config.yaml
model: "image classifier"
dataset: "stained colorectal tissue patches (NCT-CRC-HE-100K)"
train_examples: 90422
image_size: 40
crop_scale_min: 0.7
horizontal_flip: true
translate: 0.06
targets: ["tissue"]
num_classes: 9
arch: "convnext"
isotropic: false
norm: "layernorm"
activation: "gelu"
mlp_ratio: 6
dropout: 0.05
inner_norm: false
moe: "top_k"
drop_path: 0.15
num_experts: 32
moe_every: 2
expert_mlp_ratio: 0.25
experts_per_token: 2
shared_expert: false
patch_size: [2, 2]
depths: [4, 7, 4]
widths: [64, 128, 256]
kernel_size: 5
label_smoothing: 0.1
loss: "cross_entropy"
residual_init: "none"
optimizer: "muon"
muon_scale: "match_rms_adamw"
lr: 0.0041
momentum: 0.9
nesterov: true
orthogonalizer: "polar_express"
adamw_lr_other_params: 0.0021
cautious_weight_decay: true
steps: 5100
batch_size: 48
epochs: 2.7
lr_schedule: "linear"
final_lr_fraction: 0
warmup_steps: 1020
weight_decay: 0.2
adamw_weight_decay_other_params: 0
Rows from block 5 of a small image classifier, named by matrix and row number. Rows with one number within an expert belong to one neuron, the router's apart. Each number is 128 + 32 x the weight over its row's rms, rounded and kept within 0 to 255. All counts start at 0. Numbers have three digits each.
After each expert's rows are labels from the 100 images, of 14976, where the router gives the expert most weight on average: "top examples" is what is common among them. Only what is clearly more common there than usual is listed. The data: stained colorectal tissue patches (NCT-CRC-HE-100K). In brackets: how many of the 100.
# router: router (model.blocks.5.mlp.router.weight, 32x128, trained with AdamW), inputs 0-127
# up: expert up (model.blocks.5.mlp.up, 32x32x128), inputs 0-127
# down: expert down (model.blocks.5.mlp.down, 32x128x32, transposed), outputs 0-127

# expert 23
router.23:125146117191150105120099125136154082141139132150215138183102141142165156169177139131116122149139200112128148157180099208085154119139155176103131106103096124149062136083162099132148133054132121123197100145083068143089091121139119143142135100165123113112182096148154143173124117179154134159100100199141106137112135165169181169172134150167142138121115194146146142113094126128058101125099
up.0:176136112102099150156173104156140092107112149096118119143110054102127156091169182059036094114072121126119097129111070121128122125183173155143142154103118137148110137080119139177135146114122114050124130193116140131083140121130066139086189129133118125146122204161142135138104135134112187112138115126101255142076156129125145115172117129179140128111121161153148122131110113141104104144123
down.0:124162082146103091123075084091129164161134145125090163183170144163167158099183133085184157124118131048129136129126124133157154142103195163156127103108113129128125107101134165071191166118193095130185147083147084114112147123161063131120066110110138113198134156140123095100132095125122119130113162089138098136129130099157172137070120162155104201093076092139084175116126177173126141110155
up.1:082136086089115073115097136092096119134137125146134120156134174142112136110127116195092149163084102138139172164131221083110130140115114121107107155169164128131143204146137203130055139090148123144114092196122153119215080198113101115132125109157097118076176075089186134094122178111144120141122135134074116159114065129138114137140126106108153117083154134118072140132163071153155142135144
down.1:180105144097152127163115121134121097111135114123153125205133106060106133114186110124085086136112183091165147187110161139090125122122105072133125132156103149132154124179087144120169170115103082019117130096154158138099117097121146099185144137030121120080147098049176098112188128135144168138128133108131176155105107126149073114135155102096122124120156156115154096131130091093116056105153
top examples: tissue: tumour epithelium (100)

# expert 17
router.17:099099118131125112146089097137099093135157149133151133158116140172119142169135086126219141158138148110140107108138179145219067095108112169109168113116109132132119079122113106125168108138090096147227138134150127103143133149120143174100150146111114142138148064139156177098130111107111082113045118204125078166163174161091093201166132174108118123207114089128108094115099139100094125152122
up.0:126147168157089149066120164131118134145109109138124112183123107119153120110132138069119105131147119106079150134122035177087128142140218114114087050140152152139107114116150108115138146114124157054141140138134172121141119084132116062145111099156127209162143096110132156116051099096191194142132158139124157106111117141193114138160149126101140076087089220102167155107123135097105130144148
down.0:140114107115095095061128070129118139088114134109136081123132124096147142071182083108135163146146128123099069138134150112144189060118178153159123057121151166106129064147112079088183164181076145149101132187135102113135103186102100096133121120110104123092138089119244186165177120090148150082105109112131149148083104106147124152103156152127163080095112152123109167118161148133141110136116
up.1:164120149126120122184091192107119110111094118123111140161130098114132108083112169031145189139099027095074167115119178203084150109142155074158080159192145110121088164135174127116116085150152112145165160096144094148126093093102078130155092136107120114155145145161128100086119110097060161107133126169137088052115171172140124172116125139166132098149163114161130146131133123124107143139126
down.1:143131139118083097132134123117128126137141165100168148083138135067150118198146174125190156116136116074150148136136126134134115148114128151132077158163151077114106105168128193188169212155177127144190136070151076150113062093146151123119100185218142108090176118094096070160140099095078116168112145111133123092153166109138097155155156151162134102132126138121112070111166135104098181117159
top examples: tissue: lymphocytes (100)

# expert 5
router.5:099146124085160101134087124109128141118177124178108133147134152164153178081166089089122185115173134136138124126141215157175092104106126204153093080143117075120120107139109080131159143176101123179151086136156143128119126177108164205160130137105108129081100078131128136064119124103155088107199107181145078165183145102127153131072138103129132142191096101115143134115090126134054112161118
up.0:130133108139141100182095074087137116107130145198131127141111191135134140160195159058171083139165040136136114156145159136128153142133138100154148090170163123107142125154163035049102155101104151085115145149093152135172110067151161104125174106156123104103148105140131150124141074070025076117117169102135104103119136155129125148128140110059127126118130120105148124129121190150152107129137
down.0:091117099107182150149125098143144087124100167101188055141119117007187138143146114181110128151166141158132154124116135169129145155118091150159112134078125070174080142135133141115126154138178125122120111186154163152155110107081151135124127121106142135203090133092146082138149208149103100127157114161163096180134087180149158085100131115072159132177170139113131089103135145078111131106086
up.1:049137152110136094081137143128122139120130120155158132127108148071114134119118157192111109081232102121154121106119255139133137106084133130131105117206120164111123126217088106139095146144116107161104124128154145110201126104121226127093105136127122126096141112112139141159126126128120123127090099112139157169218082138143128102157124083068100132133091155093119122130152108143143142144099
down.1:151130093172106150130110127107077119132084087162165135171121054146123094129123129102047077081188121149112158144066150112143135122146103139117091129096135106106162163111080076139144162121127161130087140118159124067120137180084164172106127139095107117117123121092161073173166127150143150114113095136155102127023122166166175086200146151074086165182127106113110088152155152125123078130149
top examples: tissue: lymphocytes (95)

# expert 6
router.6:137094131102180173122193150143124134136132113089114139082166075066116133091183138117109164145069138119115088104116156193177130159154161205116109179119197140113134176125147149087167106107146061116121172160135174142148084110137099094083177133128106122153051155109129122104114188132062176105136159094119164125108146163088131113154112138145069102128092146092111088127138182105148125123170
up.0:128125085099119108115148148151128120124143151103139125110137099121130133117108137031100157148135175188115121146143078144117117115144165137150139060120134136116107200135126098156108113098134123138152099123124197130168133160129090131143170111125117157150154220127107130083116168145081204124125077109120000130150124168116119124161126182174120125082117078132107124137152108125118163122127
down.0:136109158098124141142111119106136092107128092132173138128104139094091143141163158125181122113087120175120112126213160160124152098088080166134155176150080161118124103136096170081115116113165167087135100032168108141139075103127082131164096075112132091114176112138051093118072166120136136192115151143120163107166088149093096066108115129132131126086145167137128131154161162098097143170219
up.1:097133087194127087047099104134122178119123130047131128149120143125149147106181148245143122081066057143121136129107137119155102125122116137144113198099165131134134106189140164177068126085132089156113117074128073129089121137130146111093068177082139106121181116124154129098131118126135131129149133117090187178143179176154137126172143156128173162142126145115132094136134156136153086118144
down.1:136112146145187133106146203147138156176146000130119118073133148136132079082133141129094127110121109162098126146092127112132108145159149143101120133112110137161169154135164135089128126109101088136135086086142096098120207135118112134172098153128139163101168139116168126130104172152165050132109127141098111174064079120108081147135101206137136101141132088076098124098131130159108069147127
top examples: tissue: cancer-associated stroma (99)

# expert 30
router.30:173137120133116114144115143144088118096091126135115144128160140173126169109145152117157131140107077120097150153135105075180080156134103180149136085086194115138238170095159139187109113141130164133109101179156172116096079083162077079141120116140116191164128167135086125050121122041126086146151113086115098130120119174117073136126111139159174131111139132105150110083092167113093098088168
up.0:116139099143137139114134129122118132117152127105137138056169166170144122089131123097201081129136141118125092160102126112172140114168140068125128119143161132103106059183077113137060116228105137111061143076149255125159151146123101155110160139121128215126162099100150107148123132114097094109052106107090104102134177162120164146120135114130091148129101104142151081130121126142141132081144
down.0:080147164100143093118128115130159119143184110158098103078095150146093122129127093131151137154111181069199178148106084137153077127087118198142146144110159181102139067084154099131124102053117082141136116111117157083158094118148097125047110137155159083148125082128131079157129129095173129131117113126099148165129142133090123206164153124150105174144112134171116093105151048150112057130093
up.1:106133125133150104123155061182148124145144139084116093048108130093139107148039167123144119089093119103131149119119146114115109197138165077104129141180073118097111137078135072163150111139145155136052123164162094143171099111075141129120176155150139148111221056096126164081149150137159191134108100153117145112094132110093142142123112166139050133140168075134089160132144140144137145151161
down.1:118145109150127169171099121144114105135127072115137180116098131090150127063105151140074171125133064137077141121180106127116155140132140100140172158130093094144142086154198153113177115113177099108128163200147119152103159100132153085128102075091118074161186137212110177167143077093161162147159173144147129095159135090117146116150148202121166136071087139108135140102182078105151129146099
top examples: tissue: smooth muscle (100)

# expert 31
router.31:085118114130130082147107107128154129077187137159106123109099137158118099005131085115151156126182184136131163103138208086172099139072150081095122095126094123115113087162152092113164163128135093172170091086190140147124154151119177143157111193100139163123169095124123163143165119127143066094123138155140103159175158069135133147100126136092122146176071108121125150103132149170090101163120
up.0:042110152086154153139133167113127149134142152109123114120137082057126104102121157171215169109199097108132138114120175126167146082091181141116114115224100096132109136144116139139100124180096110085118129040164142125098204128120113134126097185078140160087188102146133125128126134134105101101081064115136165161162090150101123118157109133142138131077119146108147106097109144178144135111176
down.0:167137133137100188115118147111156126171098115082096127129088098126075148113115160115110163097158113110132144150109146077120133134137123151116130082095123153116104098116085058144109084103123127161139177108104125070117127047090110193080213126095117074080104195134084155068156103148114136125109126092116105166137140077125115179129188128179122105094115173121153121188128198152070122101083
up.1:091123097128126167071069110153116153141156123126116118176115134149141088105112109186110132121134123145142164121116139118108130160162151115132104127143133106149136153252067137137103130149084063116154112144116104127176138155112093124139159166100125158139047148134078158093155156130121144125160089128097241233112075194108142110157117100127072129163112083120161092130131139156133123100097
down.1:138124158111120128130176137090123138106062000101106111212149143149120088227126116135096158136156121150085163147097083095130121105114155115132185120156123112156171128060113081110141081100118106152130126092120187100076081133136052149099141152119110111150154170130127084114124142172124101112071112127147104141119129146155145117135122138134123109142111171127214141140140128120196117126144
top examples: tissue: lymphocytes (98)

# expert 10
router.10:124183216138110178128181095175140081160137156130105120110141086150123117093173117131119107140101163161125114143153063052140105073156146091147103109109204152167098209114120087149147133144137178171150120099106136145091090147130133121127169107111133173123140183148101141064119164109128161150127114097104040134118159077162108117155115167183148127076123120162152074119091137126156148167150
up.0:129113160146163142163111124116116153098133110118156134115073180132126157122161144095185163170127135132098106130147181124138139134181121077137098075085128111126140113168122092145145127153154074024172119086170115135044119087140110174201120147113120104147145078148101142181108090140083022106139161085153093080107117130136129145115128148117187124153175162199093112120131140153144108121168
down.0:163128115104170130078132187112149178120103118225179147091146069161100105123145080141186132160114111101095085136178117092134117113139123130124086117156112088154092177147146199150137179169119106113137134143118193172102091090141116112073036066122140153117096108129127151129120092121099138124083151135121193144096107126123081078055167110120161146094111169144100138101093099101142131132126
up.1:152073118100108172098156178124118136132142145107131128132133055106142134159177068080171113143122086151129108113126151163127144106119151096103110122087192171131111143109095067137072109140122104174100117102128101133071141193133111079157188146003125122128173124121146125064114140121130135122132080114162138048151122180130131175132127166122109129107147133098166121116104195195144122142177
down.1:156131159094108087090203137115129109133105188090119172174158117153129120156146066126115159130094150130105104166131146190145093134109138155125071164134047148132139139187090138129185166055116150126111114140146168194134175113137133105149161115231134124094156114141106164115085054119159123125131151123096168179091115112094090196093153097146132121111114154129129144174136149123085162149088
top examples: tissue: cancer-associated stroma (80)

# expert 28
router.28:142113173120114125167162113131163118119126128157154099103175101096133095167019130168111085093137131095139136131141112093100083127113132079097142131160138163113176098120121095139098150103144187169166124083093177143179125107151133205101128096161155112135081148138102116179124116142093116149191127138163106100169101088105120146058150117172161165069148142217131137109162061134126118120060
up.0:187109131140116113169158123103117155108120104104126125143175078122115174151109137172138024136161127119129107098150067111136153115136087155133143123081133098128153077221112076118066155111135139107185102127131094121096155139143109082213117109087131114144109171167137112129074058120045079127141131143154158075138138150130135142099131138138200158129143148175123125161158159064145095148151
down.0:120105084096130099081122102084160118117072121095154140145150159163140114128185132059126129102080096149104137149124182118128199164113145135080167154111143120100151141123120099095125156134164164096180119115135152059089112079100111134154160122136118107101130204100070182104114116132123108150114111077147121186079115178143118133059105113180123110080127229163146169161166102103082127098154
up.1:083139122165156155135172014145132092149121110161130141096077091119125136113116136099015103113124143141133168101149154111102120130178164185148134134143063138121124128191112051130190160129122121166098144114089179127103161102124148102114153116141127078149137063146120120113133199140136171110155160110111069136080182149142123164104121120118058112121104149104099138142127159126134089182160
down.1:148113163171169163187083060165128151142112185195110117114067132048089146129096054142179093181191094115149170137109084109115128101151129122154137120113123118133130177084150126153107140210143116128126154131133135097149089098134168156122062119160137146067094129099131066157123168153122084128135119135170191141106130151175110079175132126099120156126164108097120090122107108093121118118174
top examples: tissue: mucus (53); tissue: debris (42)

# expert 9
router.9:114166062118150065089086172118089140108129134146090142116114160134108063133128119115117139135124122149151150130148104076140163104113095015038149112122203087086157184123155132146147111202129112091136099139150198130125108134127125149189116120120105178132050161162163139140132109087131126111126160086139150152082149138144054128156130127133145090136141094079121102168102167099116161103149
up.0:072146130087087142133141152126115122130131141189118125118153063109097101129156176119147156161095175128110146121131161122106138107146130106099136161140141124042089115168074108133255090145089161149116124093040145119173142092105120104083174127150149107136185090128138125163098159095101101170181145126134167094092097101152140087141122142147166126111188187149144105126134128173131105167126
down.0:115113133121087133106117118135162093105110067072062147054126153160083104108141101081072149147127059181203133105161129114106105147143139114118134173126113159123093150178125110122137120103165114065106135092129148154145078184158133130164138169099143121103066066108122081147091134141120143130156155179141036172138230131135113153163139108137114114122093195136127099148151119129128150094111
up.1:136147124096104116086129154101121152139103105040098108083148123045134099083109161090212194141094143122110110133101037150122157108148147137151121193079134131134070165208146131176141138210139147153160137077132173126101161111155054097147151124108125147132120198119105127145120146109100180083174131119153161124094081108134109126184130142157130128131130115168137130108135134131094140130107
down.1:070094121106157107157102106120158107173154095104060133116095135053103145128102178249094150128134146148103148102126169149167091149055180106156155128115175170078128123108126158083105135103140171088148153112160155083110129102121094170093106104101120117143105179119069162125131137067135176091146096105136089134160138179137120196180146115128145123123158130098134112171094104104114144081133
top examples: tissue: tumour epithelium (67); tissue: normal colon mucosa (30)

# expert 2
router.2:118119046094167082129117120103116136102153178146166138156142143132114121075060084133191127166123150121138155134137168148189081132121145100163164148138166151110155113107138099103149134124110128158201104115140093137150117124123151156043151131133118239128032096122129152093202123112095101111197127165128102140152127168095140163126121143105135129135129104086129048126131133107088145129077
up.0:175112130132100123127130139120154167088133111114138112125091139044100112178222181069172145142112158172098107117132145124108132146094085098101121137132085086132088209144139142129062123194096125185094153103089098149081146096133144108162105122160131174136190118150182138110188098158064139139180140135153070106086144152123113152197114098086113070118121127130124106156114106118117125114158
down.0:148171145125089136097106058186133157106090127133156146131137191123125129091162093086148133107127093164186071150132127113131074113143081087137158136146091150131095137129137109192139128160100148122112132025112105152081150115169094105096134151123072106148110187131091055154095102132105092126096145088127193146114174173083116172118178142136103146180173110089140109122073140119068114118171
up.1:108077113121126148088120152171117141133123133132106140136181082040149144054150144151138164049141144093162149124139186092124127168177101104126137163134114068137120169071140161181188132078153098150144164103116072159071125154089128133163135153162126131110136124150143145227120145145163082126143087130140140102109044116132108138109127111139075179116120137186128113103089137106072156156110
down.1:153127124105110093109063136101152115135124158122155101180095146163158113199157146107074181085114202170096096095127148165147121129110148129114151112103137055144191124188121160122127176085171147116147106191132116126103093159123083108145211139136113107175120195129135161085149111119128136136105117108115107186146140074125140087088124147141132116103078144159174185109108140138085054140190
top examples: tissue: normal colon mucosa (44)

# expert 16
router.16:165125114147122088141101142143090098148121110114111159190098168183127102097123095131137175175126189156110175137138093102188124099088060116161131093087125152089159118070192131072181113067123114121138101156120137124099070096152120125112125089150114133146152124162157158115134124080109109122175155140103090175121152182129208184135163094154173087137139100102131095077104189086099101090162
up.0:095123102128134144090076173156152134132131104138061159079144136149105132149156108129083202079132109162133147149123120101166112116044141070146134150148118083153098172066122140171144134166130083165126115101118036102057130153113137179164087139174148124122133189085165125084108183122142111133123095128114066177143185162191133139111128133169125134109117132148132198129123097180116143146157
down.0:227134099122123153139141136149104136125182142159150184096185173170112086118160125149140137085152114091110155140145145161109212106208128141127089137124135173187162115183128116160132123150137104112152126126117096088128153112185118128134153118118118067135074118156109162083118081159076145137129167133131191165135111096117147071118143214137098182134140107114048171123099129097141150098168
up.1:082094167138140164104139175148148153140133171173116144140149061119124100141090143193163112110097076118114095104144101083108159148088113144124102127090132090130128095079154075099216129155116074140154143104144102137121092117135083086101146107119106057130099102110189129107140171096106101108237127151157117175138105186166114140223136105129179152103130119118143135125110159142121164165162
down.1:162107172099082135123125109106094124160122093179132138146081139127125129135114186089113095103129142126099097211155139141144026156126117202111110147147072130136136095153107161098145169090096174073117147137167108114119130143105131069120100086069128120092146171134163080086061118121158139119167138131151174180201107122081113086142171150124118124135127159072069123102132120113145179168082
top examples: tissue: cancer-associated stroma (67)

# expert 15
router.15:140157117176082169175137080108189122135125126107116137111109122148116146104192103094101069161148121169114092123097058165104114087197151135183156111123104157146036125172109146116039163061131147150171099156100112096149151106157123063105124111106138093161119166155104108057085114107143183150150148112099147136143126170100116125195090139140154105122134092120122125104162113124162074126111
up.0:101150075173128094111079126138102142105114138166126121165092228124098130126156104183108160159150156136152124238129155133101120127142132154137146110105078139110140161054119200131079135109105112097095090235117122137086092128117130078132106105132119138110119094117132119143131159133130114145134091111081095223117092155158125148136117118105196125148130152155118096105072201132126099139118
down.0:118143125132122135193088131163100147160150125184167160140110130188121139046103154094145141153160080094114162126147117145120101097110136203157073130096127110129146131121167183089134147205186188156136142133153111146148114109159148111120043080097122116131075159167155097145138137117096107108088133111104172120141071123136131081155152179075124143100174107104097154059108089153138202112128
up.1:132126129151128135180114094118148107132135111123161134137118100204132109133103111047141078125167115160134141152136119100117116147176123113127113045136085131135104009147095070177131146131128106141100109095135139157115192094150153129135157123112160103137175077169133133129129055111143160107154181113151079083210204146153151166072140126105070132136110118171089168132115164144136090110144
down.1:130127141096158168099105097139135111145135085136115117101081166117055112122140137100121083112159146128135112114131104116068102153085100165174187198131128122095155160106056112100057163109136136104168138205134134021136107081136172132182156102117124106119141181110105163185136155126142132145149136119136148165168126192120104150193161120101145107174141140120130124103112045157150102158083
top examples: tissue: smooth muscle (76)

# expert 8
router.8:163134120161084208180148155095157156136119133069149122115132137122123068153110110077098106135138107082091103092103108135031130123161109072134130181193191131172096070178092123121062128062150106115144186124140091116165160111142117115095137158108107113146111165079124093122130104137117128102131156121136187068129137059098110120135113101123126129148162154184150158134183086166127089112128
up.0:159171136127117150146102151133142116120104136132127121109111143208133095152154106086186182117129101143103157077119118140099126163154160107122162073111114158111174139084221186120100154118094148065156155216122126119125068111148093122085092131132123124145093100173095136119130172051111140120051177097094065180066164137122103153176162158182153133114159082138113141124125132118108116130127
down.0:127126143125111105115082118115123087123090147188111093126170155162159144137137160051070142166084195174075167119108121112087100073126144088111127110158135132137177080064122153114119164102103191135141107170151103141107180099082124103161165153125148120148142104115125070121151155122117156161112137150081209087110066117118132155109112100162136118132102175152147131230107114114091200121139
up.1:203104117128111155124137150121122156149129139037068115123179128118117123173113087149096163124146012135144131131089036122126074129156101145138121184145142098160142153186112189117054127134132130179083133128150104109113159150134130145161114119101143119148167236123136121135127172144133176159193066119109125109126117164131130104102143128137137126093098086155129106099137094167113114151137
down.1:169130124134136124132124145149113089095081067126117130130116089154129131145144098157106139141130120126102078079152139104115183087153129132125106107125083137182085131168182136212127129053075119140136116098142095214097088139139162142142162133051121153094146102118121153156134139146087133077193098130085140126147108105100087115115121120131077057143090157139086085110096244100168135118104
top examples: tissue: smooth muscle (93)

# expert 21
router.21:147133171156117147156166097065159128119111126139166110108078149083118099106144145127186097125161079072103158109122152132066142204138123105153159148139135139121108088192115136077050146132123153090099175126120078135175142075135094075075162129170136126145112122111076089130121112093112101140144165086160182112104054139120099162123107081055169137110168129068130112130166153110161086097109
up.0:087129137117107086179152089100138136167122129201143128129126156129120137122114093209148038094157121108137142109149216126084123131065098113113128130176122143119114074195105108093128149141123125195151115036123139148145166153127191144124127109147127145129145045124136137124134104120138091100145202121174062153159166108126129133114126131085075129119141153158154143131194114114127111122061
down.0:146144114136067130071045121128099112130033088091101138175137134219132123148154150117086149079136113102119146149118172102129122128129153074125114057118161111116172130138112145107138116123194182179113130131128145115104150146100105130075189149036140140098139130110186118104134161156161161125164136141095112098122117154138116117078132124129107130098125085156149166133094163107239110126134
up.1:108104130163135102184160155112143137125122141149135131164127090160141128129177150115144058119159109104128119079145175112130171129119124137158144115243130137126084122151097036161125185183122056035169150073111146160160149163126175110174207139050123130103122112099127135164155109109130109114125110130144137053101116119117108117152127135099108130114139173142124123137062093175101135131126
down.1:158151132105139129142069121125108150149080105072183157137123152150091128114092194155148105115197121177110197116117151175145096116083136127180069115134149117121121115106114114077019081127117180132103151140108116127177074159138118172104128111108168087154079180116136119121151176169130159142117175140147097085139090147169132126158132142095117147131142083057136129064134147084184091145136
top examples: tissue: debris (100)

# expert 19
router.19:108121157113146125123146105143129098101121112165158121115081126090146184160201196146138117129125080109154135123172153183117162181130163165128132113132110149149103134112160101115166104126130125080109160115096060161103127095160084098098179113192119137147163088161120132222157102120165088120145182076159156117105095189138158167146142105113149113084173129145125173143095212080200106101128
up.0:194116161151097177134136208117112109140121135136136143159145137140133126097153148091255142159105087079115171140126116110147123149103088116137135169111180111129098069092155043138147135151127094037114133079123086161097122098131059106158132140092135120150151126122128125100112115153082123116126165135159224048149130114148126158136125114152173143124122149139129121138127132135123144159159
down.0:087184139173095127081161128101164128117101129119106131121153121164121134164158190116101178087088135130116141144118124104113136165119159079080140118141150135119120097173148105088199130110110131134105124107106139094113054014111040108135180136098124151202137115130170148084131096113169124139160135110128090148157164137122135141124157101157131112122135185212186149213158140138112152166119
up.1:101140124120146115143111117132137120134137149171164108170146125114129121136108101114071116116098100120157154210158141173151106113143125159149137070195091184126143085000129142102144133164138143092123134202155070126108076138126108128089175105186143094133090114112148106081141125140048132169128131152139164185119079175155127115106126121086061121147111173132093155157111155154090114099090
down.1:181128131146101160088097132142146144153164026131170172139115138145106093129113142168131138165141085092066149176129133125097137126112114100116103074129150126159079085141142094124139143106158197180101117097185130158133097140152126077093121081041125101112122110101172167118124103126165098098094149126139215093140064137133069085118179122098104087161144125149138173077103089125158151096144
top examples: tissue: debris (97)

# expert 11
router.11:160128106134101165139147123115150151136112111064110102096118113088121151112155183107149106078147075111117128086109069095149125143179129160113070135189149091130152133165050117200063162149139145132108133079159145150092170112141090093201091176087140109159080204131162084098091105139118116107115124089142158050100135105123124088115113142160136157166164127107162145132166170174157098138167
up.0:192065113142105118135121146101110134127149116088151115137113071107135108129145150142183169096172195126103124117148133118121117116137078123117108130156142122114100070189113238181061122116122168183051101112114108124155119063112077109096160124116129135151094117122120140132133125130132060119172123109154099051145169107112118146149101110115213133124172149102160119113162153198133191121123
down.0:099167129152159154160150079154105118141091087096158154117094112050120114068119128176168104128167149144108126095134114103169142120164148153092092092069119131101098225096152066110117118184111132140099130071119093182175151072143158084116066170171135120073117123163155131136106127124090099112081120164142061081115140126154163106137107122084072138138164111094137093123089082115156156115104
up.1:057209096134167141135083099089136126112142117111141137162014156230136125158156147120120139075183117155159173129112194107145150126118125110113095130084145108130112184142093129202122151136113114129128115206143110107099151105128140104128142174095132122104133060138136185139120115139149109151090122146110142141111157136143131119084110125176195145089070159129142092125117121127103127073188
down.1:122144113126071111154087114128088127170151078093103146122132145104120124093130155136114149151146127084156145106110145147108173133146131090182141130125118113121128122123117084082030145107119128171141141115149098121136127116172085204106144146165133069158068208168131097093174111154139144179142114102123080077181118045151125140124099115141118159072080070177139148118107186158072184076121
top examples: tissue: smooth muscle (100)